A small multi-label audio tagger, trained from scratch: batches of 64.
Rows from block 3, named by matrix and row number. Rows with one number belong to one attention dimension. Each number is 128 + 32 x the weight over its row's rms, rounded and kept within 0 to 255. All counts start at 0. Numbers have three digits each. After the name is the row's rms in percent of the matrix's.
# q: attention query (model.blocks.3.attn.q.weight, 256x256), inputs 0-85
# k: attention key (model.blocks.3.attn.k.weight, 256x256), inputs 0-85
q.118 088:119065150003115133218142146127121078085088073104131128138158131216131128135107147171104106103177082087148122078135112108139094146127127118130109124122129112134125224128126124112132128129073140139120136134130183173142128122138140142137132215129143133085120183
k.118 101:162092141188124109199123128183127130147253149139124214130112086026211104158089107148095128131111132107108112129132172183190120098120155118131132108117128134123133109147135113151116137136187124140128127216133129085078150122128101133212109170101128122064126128
q.119 077:102093115139127133198104187125204128115137129134153129065021132121127196134127049135129129142172126092127131126127134148143044172144114128129085129124129110246126128140128126121095124089140138101084095144089128128119136136131118157130128191133074072121123138
k.119 116:166101072124109128114094086222127187130134114162163131097205130154128094147122137148128178130128125126138116082125132191086090154123125123130123128159138120123137096172125130124130128128107131092114166140153123065128114127062150134142128073128139117127135131
q.120 088:125105128126056132123123128148128036081167127124134143127047128167095125174135127124166129109110127126139129134145064128124127130172125129141107127142183148128128128121104119128064172124129139130129128088107128122127075161129176117129040184129129123089127132
k.120 099:133127127136044131169077129135115118128140118128060128131177121151242136148096128127134179076044156112127124130127128163112089123125128111194174128067129255125156122139125099131142100123127114103112188123124118044122090149123145129129120129129129125136205149
q.121 105:054133127131129152127109128148113128193033080164128126148178126154129114116129032127137127113206104130121128146159129172128127128123000145096128128146128110212128129106119144175144127144196128128135130145127129140128144185119133214130125121129129126126127127
k.121 125:166137130130133127112117129222204092115138129128126126115130165128031130140211156138129154127104125078139061131132156128130140148120130135114071131115156132120131127110062114128128152123108126125149094114131139084081132128128129109041127125128110120115120130
q.122 070:128128142128129128121130106129128131146128142157045128084128197117128128154096115150118131128139114179127140068128128125138126236086163079186144084092138127010146146127135125121135124121148134127128117128128128147009203128133126244129131128142101123129128112
k.122 083:143134000127191128138137130119094130127107125127125138120092128131075137111116127094126111203178128120113149082076067131127134130130127121126126129125100124128106081131128129138114117126138110128247009128128146129155125104128127090131158123115136129139032135
q.123 085:133127197110086133111134132142128047082141128088128159126154074129129108137097005136225128115012129130072075147118120121059106129125158157111126125130136130080165160144136063124114203117112101078074127129132123140095127145130135209032106108098105107132156135
k.123 111:200132007130126117127115133131129141141122137121128145128124120123118201139128155128127111112130087130124132176165128137100206129069126060145171130129044167177128128128128161154170122132109116113140144062103174121117092204124121131185118125132111127128123160
q.124 070:125139128128131128102128128131134106123116130128139189112128123141125109125129144125083119057123123128183128132138123122197127125123102129129095203125154131128134127111094128142128111130127127091130131108156127125128126128128018074128105129173129128149092145
k.124 095:166117080170126123145151128106128129128126162120132198127128132107070132133129125139119160094136100076122081139126123121133057129157129055122128140118128128148128130182107132110069187127148128188127146131143121147131189125122151127117155224122127094134176132
q.125 050:128138127139096122100156138128128126134144124128084129172180159163128140136127079128128125128143113000062124053139110090247130138128128128125127144128197129179125130128112128128127130126127132128128110128101127128082133128000115126127195128209129173127129055
k.125 065:134130130071183096134138128111154167179076122149125118128063119083163128065138128104133130125079128182073129120094120128000139127131127142155131108149140129132125080117128178189136131092128085127120167128175133101154129118057130141131078098100153122125121139
q.126 098:134110129099132113105121116097128187122000128157135127133136127152082120145127131126128141116144102101134143128151075126129118156107126132085130120135128124151116131191142121167144094153128139140127130136127148147127081127128158129138102172196131080127206113
k.126 121:128188107127100123119155115170126128128212128076119132131119110131148148127138129129064128130127129105211122135128126153114062139084142149128166091112136129111015085122148090084202133182132116102136148120114158115110140128128136101071145106117128111127104128
q.127 059:172122126106129127127126134081121126127162127096128121134218149135130119136122128124148126132124138092100120000214123126167141128125141132127179129126107187102128139140123169128126109102127119137077056139143178109169128128128129090106129191128129138128134081
k.127 105:125128110127129145157053129138143164128118128129133122115134129127175101131080128122115124134137135116132211124122127109119125153077122122127166151126128128129128163097234126159130013135128120121141214120055136109122122115136129124147087132129125129093133207
q.128 092:153090121143170102054128128154127043125129181103128135116138148130135127191144127132105131131124125095123126128179126207098127123096109126084126163125162144073123200126156196079133118126169174158111148112061143089130129199232122128128128128160030138115130128
k.128 084:132114055128077152112145134120000110110117125132115132130135106074128163127126175123151127189095136127116122128141016129145131125128129130129128134127129148128123149132128129127127070129126128128117126128126112120121130170127104128134128146136114039130124106
q.129 106:123122094139135127130120130059079000070125130116128113129142095113106132128128017121138113128128221127129113146185105092123095139127126138090130127128123109129164135133138122144128096100126148065179172110132126128126219163112189111108128101135128064133108161
k.129 104:127124126129129127136113128112125129203131128133128203122173137130145188102133135058127126108128120127128018123128128139128075128129128127130132128203127128130128128152129136134107108132017180151127156079130126052061116129152129128126130159129129136110114129
q.130 082:080114116123122105157148127113180151100138139110160071127128127179117103130153115082123124131124127126144127121181063025109128142128055128131109128131137088124197155129114127131115126155190134125070128197231134132170120126128160209123168116128130128151167127
k.130 065:131165118093075138047129128131134129087128138126128128169127129130115128224133122134129110135124161117112126095128117127095110126096139125127113131112145153129127128129127128129126130125128129134125150129128128124212078103094160120091125121075128033145142000
q.131 115:106133128115033129136141161131105128127128129127128212150122121134125124135123125095125117146128128140123128120131134128153147110075081121123133128133146050000114152163198144090127118093153134184116120121127008122130129129126128104136145129147116137131098093
k.131 111:154137182136055152125133128110125165188123130128128098127063109124128127098172157128121108148134137127250130128141127125110138139007130190130128128118155111121134129128145125131118125128089128084104129170128140145127106133128135132169128135131128128155128114
q.132 119:114155060160088126127121126131128166131128161122128094096111127126127136199090013147093109100128135147127107129122129125125146128129126119126113128133016129095129196095138189094129184136135101129127134130142102115137184139116142123085144255195154146122131116
k.132 107:129144124160152125118128112125129090126111094114122135161094165116129150089129152109128117159131076123204131146132173128127077125132132172130176133065114059130128115106128148123175103170113112119145230128129128127233200109161026132121132117139216127189127123
q.133 093:129140132151184127113118156126142058115129128223128214126136157128130188126108053170147128141128128128164119143228207111117060136124122115143134134209124080216126128130127114123125107095107126193145128137119126083142135127125149234072131107163128197115150130
k.133 096:128137125133128136128101158031134125191121127128130116115090127185127114128128155129111069190128133122107127120089152148127074132068128128097162128126126129135025124128053116135128127118122119130107134129104132127129048140128132123126084124128152115138130130
q.134 092:122041118158117089154224133137128122152133194171129116130127126106109125125149127141087132000128094085080103166151162127000126198122112097131117132142098128205151106129091093119127131122060113081123101148228133148124128127116090128129129128087131138138136106
k.134 081:129092152222120128124126136137146109099128134128134128136106123120129175131189129129117132103003094144173199144131090129136118128136173111149134128125172111158130096181090127120101135105161125126138128135134115131126249128134128126235128154083129121092123134
q.135 124:124144140128139131128149097027130247122119126128128128125137126128187139128140144133134128148106128133123115229082129130118172135179137128127132128141128161128179195107119195111152128223123118160115104099197154137165139127128136130127123129122126138080103128
k.135 115:125128121105127136117167128130127122137135077166129124127009140134127128122120148214133136140122173150075127135123093094126151117129114133116127124128057127124054128173130098086142086119114102231125132128128165125154162126121165098149154130064141134136128125
q.136 131:108134160090170128212115128144126168140157119121128131125100000127058127128217129126089120110128143076131168088107036129126190118108127090139128124172129123128151147122062126094131135128173084192128144165129125074127157125162128117135125126124098106152093103
k.136 126:120127128129185141128146129167128131134119129120128129152133134113126100184129050171127133208150059121120153151082114129128163122084062139126128128143128127131123119098091117149117128134117130078102099092134208185122120131127121063135094092110122173132061094
q.137 123:060128108131126129136219130127123154078130134068128232126134148110134132136200072165158130086128123119120128255092124141166123128124162097126132136154129156131133145153095128130186110128131151108192128091077112196121127130126146131119110128116144146080091135
k.137 115:175138128184149123129162125128128167234162124148127133134132142103149129153072136132129048149180050118137069119115166138117164166129120103188154114101149123136018084164128127142111070133152128166138137138127110135127126111118200130126128131192176113136133146
q.138 103:128121136133209128146128128139069091076132201155124124132117143117128160123231096130137230053132187128145146128128130152130097092097130131102144135079045162128128128126122128118137120157126128132142124139123136105113101128128127140209097123149067123100128126
k.138 120:108157126128076109128127114119128128000136128110124131131127039123100116128120111129086123152032131155098153171147121053126145129119132138086120134161101119120176123135124176121071119130112128087115101047145155135124117148187163102140087135036203179139138152
q.139 132:128126132120121129139169128170115122145128135140129165120128128127131114145138119000129147105178118158126133142148129133125185128121125129102092128130134077128152169184120129056091097106134129195102108199132221118133172121128131166107078129137199124198132130
k.139 126:115146129128178116144125129129128138164182130205128119089131128141123136133149114125129127132048132130078149128127124027107166136212064171168116128236139165176142135103129132118132184132233128111129128120159103139120058255152129155099134163122132135135112134
q.140 143:066113044115074128128073128114132154104141137128128155142115108126138128128099130126118117112243181129049144137128152146128132129119110101146128127218127107108132101061043118084133127108128125130130123103125141131141131128097124124139123137133127127123088128
k.140 154:126126129071039127110190128145137147099104136116129127158125194125194141077234128051123125138105127127136128078082055145129123133131156094108196127112123109128075153224120092133128139128127128093144124196128190120103129146127132194075131127143204120128130118
q.141 091:085126133152167132129117113132125120156129105122128115132186126085160127134149109156121137118117130155119122128143129128108070128126128184116186133175188140130180001150123069132083067126129128124172156082087123115125128167123217127000128148197127185144126151
k.141 115:160183125119176128060121128136128130117150128127129206148077127128125122123167110131129095202028127163111212127109107128141105128130107133139145124126129128130128115135128255139122130131082134130109133125125208129123178163128071145124108159153125071153126140
q.142 111:136127138137135128125129136111129154128125106124128148149128228130102121146128127127137138123128131103124076140141157119114148083122133130128196131129129124201132142163050126097103115125128133146141135060058132139097044131127131059123172165185129151252143137
k.142 104:096130097119146153129180130032137137134164106144131117120178146128129201188126114134133193121065149175137180136094170122131110132122109120083044128140130130132122163130087108129104120127128128119124131090085222141186116131128136120159139129130137128083079104
q.143 117:119121118133129134105101128128114120109128109126129132130177152113083140128199130093129068163124125109128000129000133090128134128118097178155126126094128178105223152133130139111129130178133167128125128092125145033164130129131128103133159129131068128131072136
k.143 118:160129134084129159130155128156126185138019135140128128128099137125131133155048106123127118180129163076091146146119113076127118125127118137136113128113120192122012099128128131043145130118187131119131134144136160235108100149102122085088132089102143128097121129
q.144 092:178129127128176154127111121129159135098130128108127120000157123128067196119128168104091124201133123047123147170119130140096134129149132134143127120104112150110035000128203015110127189139199128127082145130166149032101090125127132112127059119128093129137127127
k.144 098:122164116155165128227146118058108138118128232035112133171126120143129129156126131043108134113131116128119127128120149122131083135126116082127128128182127135127000109142160182128128025128128128129111121070122151136124127142167209131127106098135126131127141152
q.145 101:113160174241127114065122132116095128159193127135125149141130065130132126164121138114103128139204007123129138150048119137128128129152138113128128128070130125075120098128128128091143096131121133142086150128166217106127176151132131137119129128141125057174172105
k.145 101:131084125171126128117135127081107144106052136124117157122175130133087148127128133125124089117160131137131143111128144114120165140130081107120115129119113149127116193160129140128128161063109114142113127127166124136125009127152091101172150128119128119129116147
q.146 106:152021128147125121127147126113123139128048174110130133128128131074164129051123127065151130063128100159128156126136126100180015128136131086125109128114128101122111092175131071116145135128127127161092124191128182168000132130130077123145128134129227127104113118
k.146 105:150160096113128130170095134127128129133130123125128172131120132128128058118133153158146131169133070128126099127020133135130134124131117118206039126120246168143129130151129155127132106107189122180138138130130191131112123110127131127128126130179135128115134127
q.147 090:134136128120154128127128128166127159128128137114127127061109101122142130125134139140089128128142032137165127167072219122155145128117125136066100131134113188125104126114128113114130147142128140130113112129128132127127131120140080130189135120108136132132163108
k.147 085:181053150042126122141125128129131207147130123133121108132128127142132127032127201159102134128147194206126080035033147124166128128100107158126083082099078128127145117129135133172137122128112129137149125127138146090090079089130129046123136115141129255120114129
q.148 098:125125207123123128194128127158132180116119180175129031104149121121067144133219141153136142121171129127128129128126136127142110142090111173124130128133105127129078127129060126138210133127152065111099090000130129128130111224128064117118081133123091109125131128
k.148 096:129156129128130125142051129113155107091128022115137129117145110124130073127087071149089142167078110128127107123070190104141130122118129115129047125128126145127120098112125030213134159127075127175123193076109130121128054128187143139224192128154070134087101115
q.150 052:141108128147130128145197126148136127105128125128185138194129137180120124126129129132128190128128128131046128121127128131129156150134133155128186147128094128169115128096128128126127117128128148128131106128186128131128212097251036134134120238128135203126128127
k.150 053:128129128127124138128116158128162054165128138059127142064154127127097135127130132123129128174128130105127128130087133128127156209118128134128174129135122137128093136127146128132129255127128127126128141129138128130128128139104127090135017130128128255119128103
q.151 038:128134137157102131130128128128128067126128114128125128115137129215189157160132121128142149104172122147128129085129127126062128033043155120128105142129124106127127128128128154137123000125127140093128139128126135139052207199145137129135131127171128199143123113
k.151 044:128128121129073115117128130129115015066128111129128128128128128127092127127136246129088150131128128130123128122129103088125129185128059128127117128125114126161161242128111132115128220145100121129138125121140128126159128128128128158105107128127130064135128119
q.152 083:127151113228126132123128133189111082064142128126129128128105139140132155165120128154023127158127068182128129098173059128119127211124126133152126154185127213131140114124135132128128149174145022126137164119141131104111116129127111080139111123119127102127127142
k.152 086:122132126128101092153067128128189075014169052029128128134145128121128086129128166127144142129106128227040065128132111031130128126136125100181123129126083124129138097127126128092171063087128135133107124160127129144128120143130135080134181113023150146125106146
q.153 009:128128127128128128128129128128128127129128003135128129128126128128128128128129128128128128128128129128128128127127128128128128128128128128128128128128060128130127128128128128128127128128128128127128129128128128128128128130128129129128128128129131128128128128
k.153 009:128128128128128128128128128128128128128128130128129128176255128000128128127128128128128128128145128128128128128128128128128128128128128128128128128128128255128126128128128128128128128128078128128128255128128128128128126128128128128227128128128128128128128128
q.154 091:118202138126150136129146130128131175218119173122131122194078142117128125131130122125146149113126117137169116125125068127152170145142147098102121109132125165113129047158107129130127083101161108161111128116100070128129141134157112088122140126132122180217126041
k.154 084:096110128033101128118129128121128182137127128125128111119154130130080129132130124088161129118255105128099120131127128136119103124145130136124129129168129128120141126139125123127149160000128107127105128036133093108118083128126121091132191124143140119128129129
q.155 050:129129131096136162128128122128255096127126126000112133128127128125130174062127119122127128170130132127172128157132128130114155128137128117139167129123216127132157128145133118218128096132141063129128175136129126127140129128128132134127087123045129128131128141
k.155 049:100129129180129127198096134128125126139142156128131143152122128136126168129129150129129131099131162154082109130125127129135087139133130096130103134019239133129129120084136186132135138124136125112128124181109128187087127113128121132125123129130132119128128126
q.157 039:163130125106134129129104110128167127166131127215132139125129096127128115125171149124149128127128132039128139148180193128129062166076130130127125131122127133116241128064167141129129145176129153122174121139042127119093101126084137151132122128175129128117135128
k.157 050:128144171128130126130085110127069114144131128160126128022128075121092143118164126148167128127131130130131124140049172140126124120127143139129156148129149128127096128124126116128128151170095128126128128128130127131167127213124131128131128139128078149129127121
q.159 132:119224123175137124130117134128137158115090116120126133145200137132129100150106132039094098138233122129136130128075095119125135137141103127085152126134126127134118211031128096100091133169121126178131151122133133147129141129125141139117128128114127127164145150
k.159 118:119126111229191126120149155148128157074127166157126127214134152125126161054130157102124086136139086106166029093112128128137056130135134025126129128113128128227133148130128100102031134149181109072208140154135251130085110175130143116126143128130158129137115128
q.160 101:060132134163117110129120193099129125116128152128128119128130114092167126073126171130180076183127144151126031215127139138141174127083151083055128128112127080135055091128109195152168126188129143127183132127213117094136129127129150125127107133172089123121146138
k.160 092:146136150131128125129141128128104159145150114127134131130123133113120132132135127129126117106128145098128065121162116128115127123100191169119232123139138114114135203128163121127127133125064140115147118080133130129102097123131119113128121197123255128128124127
q.161 098:067129063128128105199127127146160138149089140115126132123149139127125141123155096129124182118135097110142134123128136161131017121128129150057152153103134109134126217128128129122137104127169127129140110146127127092136128107129104120126133127116067118135146130
k.161 100:128070125128130142146129126130126186134128069177131128083128129128084126136129224128123176111127129134123118118190114125153093128116097020125126116122041183125073123173128040213128067118128129169129113089157071135132129093131164136112125117140039187139128119
q.162 084:142101134131131048127129128123127129132123128131118166128179122128103119085138127129213132128117135229127127155104164093217126128086124216136160133137129123133124048128128120159119172095120151108129135158135120248135131114112196128150126136118138098152133024
k.162 085:117150128048129055130128133150139133186134201127125128128121157090146161000133128129117128127128118124121154128128134129112084129129087122128149128141128128170131184130134121123150158180085204085129138053153122129165128184123135039089127130125107131099154130
q.163 104:122129129098079124112141131105126169167128136106127114111123034147102150057128171130115133148132128096130141068122094121146086133111100088129124128128165114101073114128180154115139147126101128116128113000140038121142135083126143105113063117122129120123108128
k.163 118:143061128125209117135012140128129126118132157122128183130100124128026125151116067160096131124177137000172120128149125076122108107161083120128114127092117111128255127128063080137128036127152128126153178086123136099127121124128127124074131130132023137203155120
q.164 109:134119163129113152130057132133136124119128133094127139169156191127134135187152185123129130140128243131178127129108147131127064130124255118121085130150124046129085125112109094184123087128058123088128128060160125017127127123128145118087127119087178131170121130
k.164 107:205102116128127126161075112128170164145119127129128127115087126123127126140110130067050125136143124125151123121132161149112089131128127140214143128180088142128071101113175067131129145126075100056124178178124131133111085126133131124101237141131131128081132128
q.165 101:101138128163126128157125128124127083128120071128129107121253122193112135140129133128140116129092123129128144128110126123128124138153103157146139144119124125134169087196110140130148140128077123158132162109129128138138157085097000125128136124063127125128140064
k.165 093:138121161122021129143138148129164122124174163155127133120130096151141097113129128077133128113072130128053100086125075123128238118101120115124074120117136055211155129132131127127117129091186126087160220139183116093231157151132128128000129179153120168130125122
q.166 107:111118117154134121099097129124129109154127141128129054151140130116131179136145127124124091149148135137129107128035128105129119128115149191134136138127149144118119122140128077129037095059122101151124096128116110134128127100128229130126121188127139147237092128
k.166 099:128218136104133143148101128128133140183103116195128129107128033090142137145222121074092111098090153129128098108128145146131148127148128128123129127122133128133120126206127137124123128155215127149127128115074131144128127124126135082117112127142063125119126127
q.167 122:126077159128133133157085129064172063106132160130129183172169186127124131128129138127128133128128092079107127129129129128102119124140182053117251126145128114129130139129176108099000111050105107128127070141138130111108064135093084074071132130119121104109122162
k.167 116:148136122187045123153015128120128187149104089129129110128130112129185152128112102145126093188091118129194163099127128124126134188123125142192122128178128138128117137111126108149128128115127132049124120106125129102132126092127126079213127126128156131074098137
q.168 123:109128124204122121145127128120123123179109099126127127159135128128207147126129167124127169179131092108129178159220151109128159124154172161128128125135129128146174036099128129000130130131079165130084132133113128132101143120128090128163152125142176128128129123
k.168 117:179113102133133128013165126124139138069129133112126092087060126133131125128060126141125192143126131068121123131138105140124181126139159128128127128137127123119127144199125117198143128128154143121109132128134188073127190144126116126161125120046142222127101128
q.169 103:147146120203101137171147121125116151128156082128133182127127141054126127131255133108127148098112124056122129105128127136161133132128137125127165128191155125140112128126137124064131127131115128160135082129125113096128111128128247135120128073140128126126147093
k.169 108:172132129161150126137129129125151109126111105124128128151131156128097112119129192091131163128000123130111201128111131094128114128143120096082066129132146096124116132123131128128129127194086130058130126189122128129119163126117128129090132052127132128128145118
q.170 132:117129127147126126112138128113128083124099159135129121139163165127128094123103122154130127124062133126124114158109128015100129129135091132117206128183128183128124076134116110124072162129155128117110122113078232136157077121167142128238124128168127133157129129
k.170 130:132129121128123130130130124114110105128131128127128117129118169124149170122141128128128142127027128229098127129107118109137129128132157122130127128142128036191130189205123114134124149115120126066142156161130111157117123132124125128115061128168097066126142132
q.171 127:072127126128110134075128128128121130153128102128128157135151091147117135107074130125133139189132125122123141077014161151162120130117034133050134128086096139118106105125102126145177170118136124115138130047120081134161125128110123135136141128112071148128123128
k.171 120:126127126189230132063176128128128174090170123128128092111123186135196136129124148023137135140050182135075084165134130128127055126170137125017147129096102137076129152105122127194049117089090143167176176130131171140127122124138128126133128136033141134168121126
q.172 135:140132134159153128123164129068128111137128128138127104145129125130098122134055123152092154025115128155196041139117139135121126126133099182066115128064128135116127131024104190167050123128095128155104119132148122145167132128130132015105161129208110128168157098
k.172 124:115169131125166128205068132127125129123127107115129104114154052128127065128132125126127141128130129060118125094145137154133033132086149127134246129123105154180159140111034095111116127132169128151129080192104166129126040126125131183040130138126138124156156168
q.173 129:198134130129129138255146127255131160133078124127127129129128126145112177107126131187129171102121187133122061127134128082133126154135141126055125126129118157129105117135115126130119131128129128178107110188141013127081135059129164160193153109148123116100129168
k.173 093:155195126141130127208158128129128132079122138213128129110221127116134124153073130101128197131151146070139015124126134078112167048144121108112146128105143135110223128182118114129108089139129118133121154121086123131170133131128125141145157082103102129130129128
q.174 141:046119083128129126087099125138128127128133125133128133133132144120126127135116119131128127111228179129133142203072115106128116128036147123128115128127124122178084159051113136044157126067107133124127125162118149097129129122117128144147127128130130128159120154
k.174 129:185133144139224104113128128169111146127142128101128119122150128132229154106090130136130077253215127113129105122124126128129174128128130142133130128104141130139158144128149121128096131130132127118072120116145145128128064126128128167072208075128128133143072128
q.175 112:198069127131167142099110150129128124181099129128128156158208106176218126166109135128114121132176057061149140129119145160133128129128164092192130128128125128153156136178181192115126127109101129161123128022151128148150094129170129133061123046128127104100126126
k.175 111:156128121126235128136019126127086100063056149122114055191159124116182128097127124152125090128063145148173093169123129141123127138128143132070150122157186129119128218148160230089124136128141128135184140154135091130139166127132158099192129156177129129123097128
q.176 122:117105126096112131085060128128129168116128127199128129114131129128134134091128128146109127093123116083129115189152170011179147129123125135141127128120126131149126183140128136118099084129143128106093153169131157131128082143123122128104255130129122069103199124
k.176 106:131080100132129103129118137128128124096128137128128183087154147125126135087087153158118088133140116180088137125123161129146152127077165136079119128128123121097136147176128149122130161130135134214161128205107123124123186128129128096082176127126126081123121102
q.177 086:121159107144166122146144127088128108132127119173126125126080101127147142135135128052128113133128127128104101128128118129121129203128133128109132130125140132126089114127126106128127196122128128128177096128131132138122051157128112145137132109144149157216211152
k.177 080:108140130128036115052170119128139101139141092129128067128122136171098131131205096107125137131183127099141106160124128135118127129124093131139134129137138126116134087100136158128073134166170142125133128060129135191124114124129128140127136130132128108128171176
q.178 103:116129117123120091138141126127128117124130058131140130243129101131134131127137126128131128130131131092052136130151129128127135129135116105139121129128094122123121138188153114145127137129127127146169125118132116131133130199129123070095119122128165128127083128
k.178 096:126134128124122085139120134125132126095133114077128127140133114157129104135136169172129087147098041145128134208201172143137128131127183114152155128171140145130245191126128128123113158110141132160133128181121122134124178126113132160180097114142128135157113139
q.179 114:125097132098149154133132128129117105139127128122128203127128090219207116139136128131146131132130119103119145134110126113130056133125129069126142133115128131097114218147160114122126129126127132145128130130111249093121070148096129079128114130142188127128099128
k.179 116:092126129111135126127128125163128131076104191128128124129138129172135107159127128125072096129125131102087159127091158127121122128123116175123234129128076155145147189137203137083127129083131128163100107127129155081079113129128142128133129127128137126103133128
q.180 092:133116130092005123144126127128139120074125118080125126149157110128114132125129153128062129044140144128084159128119149160113142112141109129130157127107129148129097117081128107073126120128135128176137133060131122112127126086128123103130125131067134126141126132
k.180 102:123128129110146120151125133159078135102211175124128143102124130127122141136148112112128130109106144131104128128135130099131098112031181198114127122132121128127153116128191087128129127057115094123110175127077127161129124101135128143138121213127161118136135126
q.181 072:109108133129129128087128121130130127074220017142055184171112124124126107102118107208115135127120135126128190101139123097128155224082122128149139128170081125128123128128136145104128128122191125128114164132232127157128129153143128127131112091120128162131165167
k.181 073:128131161145129129136139109179122086128118131120142128067124125219219106164130120128176198127115120138138209143127131133222130129129178130170121128128080104128074108128127140131172126084089205126123128139112126179113126080023128083102110127128169123104107054
q.182 095:138119128140131128197154129128130129142129159109195123130122137121169129236135178121110128108127138130159132007143190121127129149127120137129129120086129113060130204126131158132129149131106119131142200171128039131133069144091122071206169081165144126108173088
k.182 088:214124116112140136141058125129137072129175121085128074104126092106128052154128131078142127142135127128118117118100065089129124074080075166145111128127157128221139104153127125127126101127154111123130121130137071130081142128184130128160128114103120131121104126
q.183 075:114154103127148138120092127116095132072132065164140136125161132121136128117140128118128128129127122110128130184000128133129128120107029127202109128129191129117131123126160110127128098117074125125129129130154158185131052130031112095128157108065124176127128133
k.183 073:128124129091140127136128101115106196131129121128132129171119124128128144034121080128091086120210089151181125129121120225139203057143128106109131128127161115109131118107127255122127001126128133184140170127135159103129094138163128125137112119157126088131201133
q.184 087:127128107121140126130123177108134128131120170234140127163129171165085124116115127133077152111118125075093191126129127137033136121127053124128148148112153130092096118108147121203109133101127164117129116149051160149218113128144061203129131088147082189124128133
k.184 079:132103040090121126101127127091136128108146120126128131117122125071090201068177191153161111092127128132159127127118138175161060147182129130086127122131086049124128108125133122129065132128122165064136153126128133124138199134157159130137130127125101127148087115
q.185 088:125117176123117065135070130122110127164128087135126037108123132128057127128194128128140042160128109157103135075125137141129129136130127193151158127018108131052134176139167154144154144121122113089218128128225127076140119136093128148131147128086127119153127080
k.185 091:128109123172128107144156128157162124071123123128088125121158133087087128179156123130118128107099079138216183163128138163191129126128197129161130128132128096126117117128179128127081142137166127061099145161135134128130148142129130122107136127128127117068129085
q.186 013:128128000128128128128129128128128195126128128217128131129127195180129130128129128126128128135128129128128128127125128128128128128128128129128127134128128128130128118128127128127127206128128110128129129129128128128128083129129131128129128129128130129128128128
k.186 010:128129149128128126142137126128128128128128128230128128127126128128128135181128128128128165128128083128129128128117128128128128128128128128127128128128007128127128129127128128128128128128000128128129126128128128129127127128128128128127128128128128129128128049
q.187 091:205123127123155123128119125111149123129122140122127126194133119128169149111101032126199128121098133128121099114089237132128126123127147116107125113154128129122074129128144032176159139210130171128108126108128116151077136141148130179127127129050190191135125133
k.187 080:129121128137078068119122128117138129127124125102153112209140179139122126135181183139083181130135089131099146126177118089066073130101156130143046103147127130129122117137128200118132103159137112132078106123128126100118188095125061132128128115132133101127156143
q.189 017:127076129138121128128205128128134120128128255110128128128131128121128128128128011135131128129128075121119128129134141188128128125131128012128130128128124128124163128128128107015129128021127128131074127128126128171108091124127128126129128129128128129128127129
k.189 029:129127128108128132128142128130023136128128067127127127131128128103163127138131132125128145129129094129128128128153128129111129128128130128118128128128126128138128130092125122128127128129128136128128129128125128127143121123128118137112128136128128052052128127
q.190 078:137125064076120115150138128134095130128125124122128124129119129082136124090127160126102104099132129131229162131102121127218129126133119128149097122118037115128137128027151162191129058103136120133128036131132172163121123111128126109081170080129154193118173086
k.190 079:123006126127128128158128129126149140152153176033157136138122122112035129130146100144125143111128101119130130128066129124126122097199168128123232129141125115194138137199146120136088128115143003128128121128084133166102117090142112128141247146141159128128123140
q.191 035:130129160124124219077130122127128117255131128105083154121128128075018126135127009121130022128128118140000126134128130146127128160136220128128130172128129129127128132128142127128137128082082129129145119128096133128165128124129090115201108129147128163128129131
k.191 030:128147128112128133178131128101128128128127000107128142128128120128132127114130128128136037123128173129127132158127128127156129099083129129128129147128139140129130126128139150111127128128129127127129138127153128127121102000126131128092137127127233128099168128
q.192 084:180088030132126186057130135167127132128109196140136078133151115128212135131007127117124093126127135137164149130126149128129117132137082131128128129110130134128134128130224140162130116129176133138136114128172126129112124134130114129155124127100066090161062150
k.192 070:126137090096180132123128129129131128111113122128127132166075148161121121138130108121130128141127222128134141127202113126081125062147131127123129128088128131114126127127137232137118122174126129120128128129176198141161028139178131131108119129147129118078128128
q.193 090:134104127134118123094128128117128144220133115150128124123159129156134121114136079167114129169126128106200131168073149212131170131131110128158140128124128115129123081134129203142121129128130125131129087100125127128102042129128140130128125104132124036129125126
k.193 101:046093137052152129103084134115127132177132127125128131139071120132087131144115123128132126127128130094184055136156127128118134186148128083129145131128147133080087154121170121128100134127198125131119130129119131087091126064090087120126084083166129126114112126
q.194 096:054146134131124124072065128063156129000131112127130184134134130134130140067119130216136255125146063119195132111144112127135154141096121141133128126092089104127120128072105128127154123128102128127128125146126128175175147130161177129128131076114161128170134200
k.194 081:130126150126090128174112138147132177127123139041123095069170126175094198121151126129129115133118128105112222211125066137132106105127018122126164154155120137116128143125120090160122128135128151128141218126110136113102127116065171184134130146103129038128128128
q.195 110:137193105126108127072156128104123129136125120128132112125032126128120177193129189127128143118127127130149097118061128138104118134121235176091128149163128179110125131090129125133107133128123129124185128128123099104118132137128124148105112125128133130145147167
k.195 109:138160147071135137187121129120116075124129142133070120132138126124126081077131002049158123132122075128159138134125135136129157178124154137135070128128150048110113128125130127128134151074136127133140114132208173135096074132114226126130124141123130102129120136
q.196 115:108116129128122126129027133197128128131129097127129143155087133130184128146125115123123141152128129143129127182073177135129154141120138051128172131128063118127130003110126100100140210119171122168133109136134130124129152126129146130159154192140136128127146121
k.196 108:213125103118132084123106118121128129132152147126114224144129128130127144125127068149004134115117128128133116126170068117078116129135128168149151109089127158130156127109119144129176129127129124127137124131107142132123127126128148145111127118135124135123174131
q.197 101:076125127220123156106107129107073138131128101136128113129194123128129134127129127129133130098128128133211111125087154117138116126128207128160109121132079101133135128156120131124128137113040129124058128155098147107143129125164140136117193131148124120149129126
k.197 092:130102133131139139118163144126128073109161097131114177118113170113168128127135138116142128054124129129121124154146211128129154130119117151115127126042125123130130160134131118105204126137104134128128125127081127116008126123068125184130127126125117128053010144